Rows from block 3 of a small image inpainting model, named by matrix and row number. Rows with one number belong to one channel. Each number is 128 + 32 x the weight over its row's rms, rounded and kept within 0 to 255. All counts start at 0. Numbers have three digits each.
After each channel's rows are labels from the 100 images, of 14976, where the channel reaches its highest value: "top examples" is what is common among them. Only what is clearly more common there than usual is listed. The data: photos of plants, animals and fungi (iNaturalist). In brackets: how many of the 100.
# convs0: first 3x3 conv (model.mid.1.convs.0.weight, 288x288x3x3, each kernel summed), inputs 174-231
# convs1: second 3x3 conv (model.mid.1.convs.1.weight, 288x288x3x3, transposed, each kernel summed), outputs 174-231

convs0.175:115127226136199123149122077150117127108113123158147111069131140161132109125121154111132130119131117133110148161093139089148088126147081119138106167129160113128142134081131120
convs1.175:133111082160161110110143113128110127138128167158136115172121084126166133169168184128098177135117135102147165195157135168113104123183145073108082116127124148110147121180097099
top examples: phylum Arthropoda (63); class Insecta (61); order Lepidoptera (39)

convs0.223:123134148098050121075097139099140139163127111096094116148112119121119045129105036068061025114104126121143078131140094120090093143145129093135131122145113140115123125108134121
convs1.223:125107100150064106169152143143137125115125133128101116161128115123146180123117181145098152113128146137090067192184137150146116128170125152145138120108177138150161143109110148
top examples: phylum Tracheophyta (28); kingdom Plantae (28)

convs0.195:137147131134181131109053117129118138130103129158092152047118129146105094102161152071062059125133093132120172205088103085147110108127102179100100118129128122113136133034126134
convs1.195:128116045167098140149162146132157106126121134102152055143136137124107159145102175165136135115113142098102095162174153164124119154168095092135087147141169121127165144116129157
top examples: kingdom Plantae (31); phylum Tracheophyta (31); class Magnoliopsida (29)

convs0.243:134115188111134133101095072094097126126127142093136174139131114110132099132146121131104025135120107135182188152166135117127084123095130227104100084119102126114126122092122126
convs1.243:121137086159075140185136169172152126119082113110128086123126163108070160108080100151171158111140110126087092080139152131142167123148117102147118147135204117166138139112138151
top examples: order Lepidoptera (31)

convs0.275:127118212133149127118106071113105129124116155123093158134136142114122132154148167138160120144135113134102170152127133140130111125132122233109138113132140138121148138107133100
convs1.275:124152112142062158172140167169158125092086092127138099119124146132098138110086116140165131107130110128066108070119165112148163143154105104152106141129178102149129135128137157
top examples: order Lepidoptera (36)

convs0.73:117133130102046135120119105130157140138114109085178126121128129128142109132118125116060009116117117129132039054112150130138111141137158158137161110114131114126107118121126116
convs1.73:115119099132086101116113123113157128138123142132085143140137114115144182111164159135095153132125131117153130196182101142145088116155161150146150155105140116153127117202108139
top examples: phylum Chordata (94); order Anseriformes (30); family: Anatidae (30)

convs0.249:117103174122102127141116217145153112078134132123119115072107124164112156126119159133068144110122162110113116136155127167159112167125123078085112137139195138144160139099129144
convs1.249:087206116076111162093125127073118090149097086093129166140148133101033182112112059123175130148105109132141186091092084128119134169109129150166134156143080091144158149155187090
top examples: class Aves (83)

convs0.11:141154140141017130115077153137148152159104131110047111158132142143126081128114120100093056133131113133085092127116119087147149112143081098113093108130159129118127130086133123
convs1.11:133110075155071119156163128140147108123143136129132100164131107139159176130133205156096144122120145122099074205171145147141110148172112148136137126119157132125161145126121161
top examples: kingdom Plantae (29); phylum Tracheophyta (29); class Magnoliopsida (27)

convs0.253:127124245134179132127108067123122130121115150123096155115134137119128130148145175130146102140135117133113177168140143141135115128142108234108130113129137133115153140100135106
convs1.253:126149119144066159177131157171154129091077094128142100120125143128097130116085110129171128101133106130062109069127164118149163140147107095148102138126181105146133135121134153
top examples: order Lepidoptera (40)

convs0.245:140125162130074142141131182161129117099134116111098116085105126142160153109116167124041095107125148130070052154165167122166129156178139115111115072131162136136150134091118154
convs1.245:090169093121153111092100122082121115163089137094156126136132130082037167120128056124184184159121124114172207126107092146111133128126129114127099184111113108145132129163160075
top examples: class Aves (90)

convs0.284:131155082147039127147086135150130146148109130110087130094131140140121099107118127096082061123137112136065083108141127090150143113150089084111117092130168137121131133099138120
convs1.284:134127073154093118141168123129142109130137136145129101159133106144156163136146198164102153140117143125088096208163144149143118146179115110140111131119147129123165150140118140
top examples: kingdom Plantae (29); phylum Tracheophyta (29)

convs0.185:133145165137235127161132124169154147098119163153129113024135144187077109142159157119173171134151114141124228207098154147153131147155106108100111148135187150141150143152136148
convs1.185:138207150082103181115159167095128107096128085110111106208132124118089146133088050139154150154091146171071125123114144130138141185122148084189086109131090117150171173122157086
top examples: class Aves (83)

convs0.171:153165050123013132111128187115124124157131123080101113142117140119095099119113130126075092133134134132115119133130110113132161118122107074113129111138138131141132122102140159
convs1.171:132101067165105125141172128129140094124152144126144081159138099151149165135144209173090129125110148109113084185175149152144093156168088132138106137140157133113169149122122165
top examples: phylum Arthropoda (63); class Insecta (62)

convs0.285:124119201126134130109090066106114125119119150124143167098130132121114120156153169115131096139129110127130167193157127142130094130132109254086131105123120126112136129098131114
convs1.285:124146083141054158174155177163149112100098104113121099136131148120090164125091118153162144117133119129072110086127165147145161150156106105153104135141172115145157142108139149
top examples: order Lepidoptera (39)

convs0.277:130123255141208129136121079134128127116118149111090139112134140124112132140133182130148104135135119137115151181150145123135106130139111236109125113129146137121149141111134115
convs1.277:128157117143067154175132151165152123091078096123148096134125140124097132115079100131185134106128101138058114067111163109137171143149113091155103144125176110146137145111146149
top examples: order Lepidoptera (35)

convs0.239:137122161135128121129113106123109132118117156093072096143135134106103125135133134153165116141135124143118190141141136125134098118124124190130093120124159132136143137159129111
convs1.239:129166142143079154180133154172156115094097090119144106139129137145110128087076118113167116104129116156062101069095159072155166154133087146156114126126172111129128151085160152
top examples: order Lepidoptera (32)

convs0.222:128140246118050135124094099124147143137102121099166100165134145127160085126115151119134058133127101142093162128147132088141117115135096194120095119115137111129131125129126104
convs1.222:117096063148081137130143144135149132121126142148111120123134118134144176147157211150094144116124128078128101196184128161143109135162130155118113144125147112123135115180098178
top examples: phylum Tracheophyta (27); kingdom Plantae (27)

convs0.211:146154164142159151143105121153125114111131103153147140065141124154115141092121173107094075125113134133092110194163157076166116143155097113131088100128108117102146141046142105
convs1.211:121141096159164112108129138118115119152088144134155097157111106103091121147129101128161193134116110109160211143114117146094125106157160036111079154121137126137120111192116091
top examples: phylum Arthropoda (61); order Lepidoptera (31)