{
  "image_size": 32,
  "crop_scale_min": 0.7,
  "horizontal_flip": true,
  "loss": "mse",
  "activation": "silu",
  "block": "basic",
  "init": "xavier_uniform",
  "optimizer": "ademamix",
  "beta1": 0.9,
  "beta2": 0.999,
  "final_lr_fraction": 0
}
Rows from block 3 of a small image inpainting model, named by matrix and row number. Rows with one number belong to one channel. Each number is 50 + 10 x the weight over its row's rms, rounded and kept within 0 to 99. All counts start at 0.
After each channel's rows are labels from the 100 images, of 14976, where the channel reaches its highest value: "patch colour" is the nearest of a few named colours to the mean colour under the peak. Only what is clearly more common there than usual is listed. The data: photos of plants, animals and fungi (iNaturalist). In brackets: how many of the 100.
# convs0: first 3x3 conv (model.mid.1.convs.0.weight, 288x288x3x3, each kernel summed), inputs 232-287
# convs1: second 3x3 conv (model.mid.1.convs.1.weight, 288x288x3x3, transposed, each kernel summed), outputs 232-287

convs0.42:48 28 50 41 71 50 52 43 50 52 48 62 48 21 59 61 41 44 33 52 40 51 49 43 53 48 44 47 41 44 44 40 51 74 34 51 16 55 49 24 54 40 58 52 35 65 24 45 36 30 34 47 45 45 39 41
convs1.42:45 45 44 55 57 40 52 52 55 33 47 65 64 70 53 51 63 44 68 54 33 48 42 39 40 36 52 41 29 56 50 62 53 55 40 55 63 40 44 48 51 73 62 35 51 34 59 58 43 58 55 58 47 60 38 57
patch colour: black (34)

convs0.75:31 55 50 44 24 52 63 59 52 46 49 43 48 40 47 30 50 48 58 56 58 59 53 53 37 54 48 59 42 27 50 65 61 53 34 57 74 46 55 53 67 67 54 53 54 47 44 45 62 60 49 59 58 56 59 45
convs1.75:53 26 45 36 52 54 34 50 47 58 52 43 31 28 47 59 61 51 25 52 46 48 66 49 61 52 40 49 71 54 48 46 46 54 56 50 44 55 52 36 51 18 48 55 36 59 48 66 34 45 44 49 44 49 39 51
patch colour: black (26)

convs0.52:60 37 57 20 57 50 80 41 49 51 50 50 48 51 50 77 47 46 48 52 42 57 57 43 65 44 32 47 50 52 45 57 57 90 65 57 56 53 52 36 52 46 48 50 40 61 36 41 55 41 47 48 47 16 51 37
convs1.52:43 49 39 20 59 59 30 61 69 43 48 52 53 36 56 39 53 72 39 57 48 46 49 53 30 53 56 50 43 40 54 59 42 37 25 59 47 38 55 46 45 52 49 47 34 42 59 55 20 52 46 52 59 60 41 57
patch colour: brown (63)

convs0.242:59 48 45 38 37 52 72 51 48 44 47 52 60 62 45 44 62 49 45 49 54 63 40 48 43 47 33 49 44 55 41 35 43 59 46 43 69 48 51 53 45 49 44 47 50 48 45 35 67 32 47 50 45 52 62 32
convs1.242:36 35 44 30 75 58 40 52 61 53 57 52 43 35 56 49 50 68 33 60 37 39 60 50 38 41 55 39 55 44 55 51 49 42 37 45 43 45 51 41 40 43 64 43 36 49 65 59 17 53 36 54 52 40 40 58
patch colour: black (26)

convs0.211:37 19 44 22 49 45 46 52 52 45 51 53 46 17 52 48 32 56 51 52 46 59 53 53 49 49 39 48 56 50 55 69 45 73 47 57 09 51 56 39 48 38 61 46 36 57 40 56 29 44 45 54 50 34 46 54
convs1.211:53 67 51 56 34 44 62 48 45 38 39 56 63 74 51 47 49 40 70 47 50 60 43 44 42 44 50 57 43 65 43 64 49 74 48 52 71 45 54 59 55 60 46 49 53 48 48 39 62 45 61 48 53 60 63 37
patch colour: brown (60)

convs0.249:64 52 58 43 88 58 73 72 53 57 54 67 56 43 65 63 49 54 13 54 50 60 45 47 40 47 53 52 51 37 56 44 49 50 49 51 19 54 53 52 47 39 54 50 47 50 42 39 54 56 53 45 53 81 60 47
convs1.249:58 45 35 46 34 48 58 58 62 44 52 69 41 62 48 60 69 47 72 60 32 55 59 41 52 45 63 43 54 29 50 45 54 61 45 54 67 56 41 32 56 45 46 54 40 38 50 58 38 48 57 54 44 39 33 68
patch colour: black (29)

convs0.84:49 36 52 10 29 55 66 37 47 48 50 59 46 73 52 59 65 43 45 53 53 59 55 51 54 52 37 58 52 51 51 43 54 72 42 50 88 55 54 52 55 41 39 56 54 57 34 37 74 35 46 55 48 39 61 43
convs1.84:55 35 45 33 68 61 26 53 60 50 51 40 54 31 51 37 50 68 27 55 46 41 50 56 38 45 32 36 45 57 45 63 42 44 50 49 50 40 52 49 42 42 73 35 45 49 57 70 19 52 40 55 51 68 42 46
patch colour: black (29)

convs0.136:32 54 48 45 47 52 88 45 47 45 45 39 53 55 47 47 51 45 34 47 58 45 50 53 50 50 39 54 48 44 47 53 59 70 39 56 62 50 52 72 53 59 44 53 66 44 51 41 69 54 49 53 52 39 42 41
convs1.136:58 34 48 42 36 48 38 46 59 58 54 49 24 28 57 58 64 44 29 54 44 44 63 49 46 51 56 56 72 32 44 50 46 45 45 53 41 50 57 30 54 23 55 51 31 64 38 57 28 36 44 51 54 60 35 46
patch colour: pink (31)

convs0.74:30 47 54 24 44 51 75 37 48 45 49 37 61 70 51 49 45 44 49 49 53 54 34 48 47 48 46 47 31 57 50 50 42 68 45 52 49 35 48 70 42 48 42 43 48 40 33 32 55 42 37 42 53 40 55 26
convs1.74:57 33 41 31 47 45 35 50 62 52 53 52 33 42 57 65 65 47 43 56 38 43 61 45 44 50 60 56 67 32 42 40 53 43 38 49 44 48 61 27 52 34 57 51 24 64 49 57 29 39 54 58 52 54 34 52
patch colour: pink (25)

convs0.126:38 55 58 47 16 54 49 46 50 55 53 56 46 69 53 35 60 48 19 52 56 37 50 52 54 48 57 53 34 32 49 41 51 68 42 50 71 52 50 62 48 53 25 49 54 29 61 50 45 54 72 50 52 26 36 42
convs1.126:63 33 56 42 51 44 46 48 48 54 48 39 52 29 55 50 45 47 17 46 52 63 45 53 49 52 34 53 51 73 52 65 42 59 59 56 38 47 59 57 48 39 81 42 42 73 38 57 44 41 32 49 59 74 59 31
patch colour: pink (25)

convs0.54:90 27 45 48 36 53 44 57 55 50 54 45 54 26 46 69 37 55 40 53 52 39 58 52 51 51 41 50 64 49 45 51 54 79 52 53 40 67 48 53 49 55 38 55 48 49 46 55 54 69 53 50 48 40 44 53
convs1.54:41 42 58 39 61 49 42 55 59 51 49 62 64 43 58 38 36 59 27 51 44 43 40 49 31 43 59 44 38 55 56 61 37 38 33 53 36 33 46 62 37 66 71 35 47 45 54 54 36 53 44 44 57 64 49 51
patch colour: brown (57)

convs0.208:46 54 59 33 61 50 64 60 55 51 53 57 46 58 54 63 43 52 80 58 49 40 53 46 48 46 42 61 48 41 48 53 56 69 42 56 62 49 62 42 56 55 38 49 51 69 44 42 57 49 41 53 54 46 64 41
convs1.208:50 42 38 28 37 62 34 63 67 48 49 49 51 36 51 36 53 68 37 59 53 59 53 57 38 60 44 51 50 42 51 62 36 57 40 63 59 49 58 49 49 33 50 50 33 47 53 59 30 50 47 51 58 56 47 53
patch colour: black (28)

convs0.131:35 30 56 55 30 47 75 51 46 56 56 64 62 60 45 62 63 43 36 51 52 56 42 50 59 51 39 45 33 38 49 17 50 76 51 39 83 52 41 52 49 38 38 54 57 47 65 30 68 63 40 49 45 34 56 51
convs1.131:64 32 49 26 58 60 32 59 53 49 51 51 40 38 65 50 48 55 25 53 46 44 56 53 44 47 46 50 53 57 48 65 48 54 53 49 44 48 61 42 48 33 72 43 28 60 39 56 16 37 38 58 50 54 39 39
patch colour: black (32)

convs0.7:51 59 55 47 53 51 65 62 53 52 53 55 44 42 49 72 43 52 81 53 50 45 53 48 58 47 50 55 65 35 53 42 52 66 52 51 60 43 55 47 46 55 46 51 52 69 36 44 54 45 45 51 51 50 68 57
convs1.7:56 46 35 36 32 60 43 59 67 47 47 53 54 43 50 35 54 62 43 58 46 62 51 51 35 55 49 49 45 39 49 62 38 61 38 65 66 49 56 47 50 38 51 47 34 44 52 59 32 53 54 49 55 59 44 54
patch colour: black (33)

convs0.156:51 53 51 28 64 49 64 58 51 45 49 48 41 62 48 55 44 54 86 53 50 48 48 47 50 46 34 57 53 44 47 55 49 63 44 55 56 40 59 43 50 43 36 44 42 63 50 34 46 56 39 52 50 35 60 31
convs1.156:46 47 43 29 35 63 38 61 65 49 49 50 48 35 58 36 49 64 35 58 57 56 54 57 33 59 50 58 53 41 48 64 40 57 35 59 54 50 65 49 51 33 55 52 33 54 49 48 32 44 46 53 61 56 51 44
patch colour: black (30)

convs0.254:40 56 59 33 60 52 45 51 53 51 56 39 47 34 53 53 42 55 57 53 58 55 50 57 55 55 46 57 38 61 62 51 55 52 52 59 37 47 59 60 53 62 51 52 48 62 32 59 49 49 36 53 59 59 55 57
convs1.254:62 52 34 34 18 57 51 53 60 47 47 51 39 44 49 45 53 54 47 56 46 64 57 47 45 54 52 56 57 42 47 57 47 79 46 58 72 60 58 40 56 24 44 57 35 51 43 53 34 39 54 51 51 55 48 46
patch colour: pink (26)

convs0.231:26 53 54 31 38 55 95 59 51 45 48 51 41 59 54 48 40 45 95 53 52 38 51 49 48 48 41 56 55 43 50 54 48 69 45 57 80 40 57 61 53 51 47 50 48 61 56 41 50 60 39 54 54 38 59 36
convs1.231:55 39 44 26 37 65 30 59 58 51 50 45 36 33 58 43 54 59 31 56 58 53 59 56 42 59 45 61 64 41 47 55 42 55 45 51 50 53 65 41 53 20 47 56 30 57 42 49 27 35 43 55 56 53 50 42
patch colour: black (26)

convs0.4:72 45 51 46 73 45 66 55 50 54 52 48 32 43 43 78 46 51 41 50 40 43 54 44 67 45 47 43 51 35 51 41 53 77 61 47 53 56 48 38 42 35 45 46 47 73 45 47 51 59 41 46 45 20 52 55
convs1.4:44 55 41 39 46 58 41 65 64 39 47 56 56 46 59 30 44 67 43 56 50 53 40 50 24 49 56 50 34 41 53 62 41 45 27 54 55 41 54 50 44 53 48 43 40 39 51 40 33 49 51 49 59 55 48 49
patch colour: black (35)

convs0.1:48 47 41 37 26 52 67 49 47 39 48 50 59 40 49 36 64 42 34 53 53 52 54 50 41 50 26 55 48 35 46 28 48 63 43 49 80 46 52 45 55 49 38 53 53 45 42 36 65 40 40 54 47 48 61 43
convs1.1:51 25 53 36 71 46 32 48 52 51 50 47 48 35 56 49 53 56 19 50 41 37 49 51 44 39 49 42 45 58 51 57 47 44 46 45 41 43 51 49 43 46 73 38 40 53 56 61 23 52 36 53 54 56 41 48
patch colour: black (26)