From a checkpoint of a small image inpainting model: arch unet, widths [96, 192, 288].
Rows from block 2 of a small image inpainting model, named by matrix and row number. Rows with one number belong to one channel. Each number is 500 + 40 x the weight over its row's rms, rounded and kept within 0 to 999. All counts start at 0. Numbers have three digits each.
After each channel's rows are labels from the 100 images, of 14976, where the channel reaches its highest value: "top examples" is what is common among them. Only what is clearly more common there than usual is listed. The data: photos of plants, animals and fungi (iNaturalist). In brackets: how many of the 100, against the usual share in percent.
# convs0: first 3x3 conv (model.mid.0.convs.0.weight, 288x288x3x3, each kernel summed), inputs 0-143
# convs1: second 3x3 conv (model.mid.0.convs.1.weight, 288x288x3x3, transposed, each kernel summed), outputs 0-143

convs0.21:489492524467420456523533413504499391417356539445524504534520493495510505535671509414513484471583478470593517526465513484451503490473438505525587508510490482579475465523502471456512505484509486507569460491514435592506517458535495528518521542506508511686490457504507504523516503508445519484508522462504532518520481490461510515471528514539475533534521521518535492476451515526528470531494540537546526537494418528485527516516544517517463
convs1.21:506494499486523505509473450545486565530480583520500546499514538535548558548621506512500490468396567444519530474460502462504530438572530527492493535443449540456554540478491488561483489512509480561474557519542510468518487484482487423487506511522545507418485463457522502519519505514518526429501516634522516488439431498443523518422549488509448526523496538531408528517508568517528515518457522496515510524452446446529508456534502526504501
top examples: order Charadriiformes (27 vs 7.6)

convs0.214:496465574519395493513520495492504470480407540498501507453505499499515483500547485408534513516489480505548499517535522498461510509430484515515569516522521487533498499503494515483488487526506509475496546507490409567511483511492499508492471496509500504742485511547491516550518493496481502535476508607500500514527451513504497518433507507500408494495517490485485487445546480497518483492552493497496489509498509498407486490491488482522437
convs1.214:520548563455518523499534464518517575477352546534534537588511518535505571602518550564509528510508574424511562488456466443484500466646552501471515523481447518472528507470527509519480507514515484554539535504537557519533535500503492502524597519488524509350500472483518530427490486500515515454535495578516504509545477507596515501417526511546422505521527508498399523550438514487502483485544498506503504514492460548560508501520504539562570
top examples: class Aves (83 vs 55)

convs0.9:493490528458454449526529412512494391424357542438523507543524496499514500542676515416499488463579486461593517528459516483453509485471430509528587508512481481579469466519507466458507507493509480509576452493518450592506514452530497532524532546509511511683484448494512498527513506509448519490509522457508535513500480477454510518469529503545482530533517522516528485475440518526532465530497540536546524537484403529487524514515543513516446
convs1.9:503486496490505516503481466537493579544529572533502537502511523525544555529633489521504484484422554461518520478480512467518523444557545527497508538437468548455550542478473481553480494504506481540461572516532503468523485510480490422479464506515546513406478467456520507512527508510519523419515518632521511500452435504449522515456544507508462524525490543537442533515490566527530516520406523495519515523457422405551520473537505522502501
top examples: order Charadriiformes (27 vs 7.6)

convs0.4:517500530457619443493474432509528438494454462547507507465503496493502480572493549411452511445431534475486508473507485473425481451488425498450555489448477486516465477447477477499451477527469453503504519475496499373483494515513473566532608524494509422466513493473528486465489479509497497526417487542495511457449534448408494539434500469561444496511537483499507418491465505485495507490492488507520493520481490614481471508501522523504431
convs1.4:470503447457386480495482530475471512509576511502459494532502485493479496405474446510515472512489475419511482399546528480519498571554552508534539501481530504520481482519461451472512514408523499450461550485497363514519477473525520529477506497532516563418498490520500518590534506514523528447577540442508515550464518474503524501598507542476602521526463528529447511469500522555507510525411542517517529502596446381526561549522507500510478
top examples: class Aves (89 vs 55)

convs0.153:493479530497540463486456351513492482537482537475519487456499460494509508469483527410476494465436501473468489524537510510463528482623487496478448513526474485461500490533578461493512468557515486524395414513524574488509474486530528454517632541511510534505516477459534463484507501500551477519508494459524540500487550491394499502443607480478564508524513540514520541559508530548542509518507583513552528524495433527477515455519547502528578
convs1.153:525455408547442566529434533483519494519489500451494508442466545469541472471548469545509506492472505413461472473530486465593502491458497498564478526460488523428496556533481489524551561456482504455491508546505435501463541410448514489469460464508483471468525490509490490600469559514527531484476521523512444495504492520443497539575490510473556528475538477546633461408568512512496507548467474518458520476470522454531537496538471525459475
top examples: class Aves (95 vs 55); phylum Chordata (95 vs 60.8)

convs0.157:537514519513639495504404522525459518525599515486500501456512545520528478520686525459510521489592520438474500503450472479563518494542510505508436488454463517460477540479535519498530509462506452517550468510525531444489565420492499501539605533517519519549512449476515493487492508511444509530486516495519515509516541484544513543482459495501455520500532487485503435495468501475479478504527485504491495504498608502396483430504495527485526
convs1.157:467501531484513513466447450487518513544543504472496489471493469481454520432466475519447482491438516463480476497462505499477512448573505530512533493464514516443533488520475447519485494538527518501470544501493484454517458461515521464490411502514505519380518514505525508460533522520556495474566500460510519513403402490487510498489552515519499500528457543543381520501472551543534523524329542516532534529532400368519535500541526493520457
top examples: phylum Tracheophyta (31 vs 7.3); kingdom Plantae (31 vs 7.3)

convs0.137:496454567562455538476539537509540484465425484520506487301505479490484475498487483415486520530503504474493460526561512480476510529461494523523557483509486510532466507468463410501472531486505457497473569506486439512498529550471486556481470485483498480581510472523505522584485498480542485503491496542496491528577437564587492498581495529489412491499529504480506367483549504497500461483588494495496493514490482461272483514494488483542547
convs1.137:497510463403506467476479405471487511450590501449472483537466486499472495496425522530501500480520517514456499477438476526424512495530456473486463527507519488431525470516541551500525496571498514506564441514526478506528521519504546496526580533546501456366508515386509475338516507530512522443553512498535519484485459414515523494439591467530476510507498489547448508504433514521527571519384563514525536495464473578537526503534531526524534
top examples: class Aves (85 vs 55)

convs0.149:526501515473538486507389491518480490508609511476509496508511531513529479510767531463511505480569506443489499482423485469530511489509492504522470497454457517461479526498534605489545518456511465517605439510528475517499546401510512525529594544527524473562512440471519485484508514522458519476511531480525521517559532489518522551499473497492518533512526499501493531488490510506487492519463511521510510509485590479451504457512521536480537
convs1.149:492491484501564535474412437520538550544518500512512500493499497493483518479544502497433486475445546440474487511503503508513517415554504534506505500439504531433536513478478460547469501530517505530483571513502536452522461446488513445497428498512525492457499491482536501498515530518558489471508496551512509491406379528476511520452543481522456493519478528522401513508497552527538512504357517504519518526478419399494511460534515493530452
top examples: phylum Tracheophyta (25 vs 7.3); kingdom Plantae (25 vs 7.3)

convs0.208:478523430606414519471493519469485531512540488486516469434479487458467508530545498364517478496538489524482493563526479596513471579513527491487457483535537460515472486510492372467496501453488467484617500489503517467480529536525491392518432504485492421509518543474503516517490505505482513508495508460500483491570475624504497502518498523519411522510521492504587383470445489471488484489588478501497502508513410440434505538507498522510487
convs1.208:529445509447514564565507410509596505419303510420540544532525528538515529471515475563530493500565464502523524476509495530488489439496449436520491504481488481487536459494476583486504490542444572484540492500473461448509452447480532437474538477537464528434487485464484446422506510496524506437505514531490489456577469442525503506462514474455511446446435451490533512518514463510498494485567509489490480441470508547505493486472488452506503
top examples: order Lepidoptera (32 vs 13.7)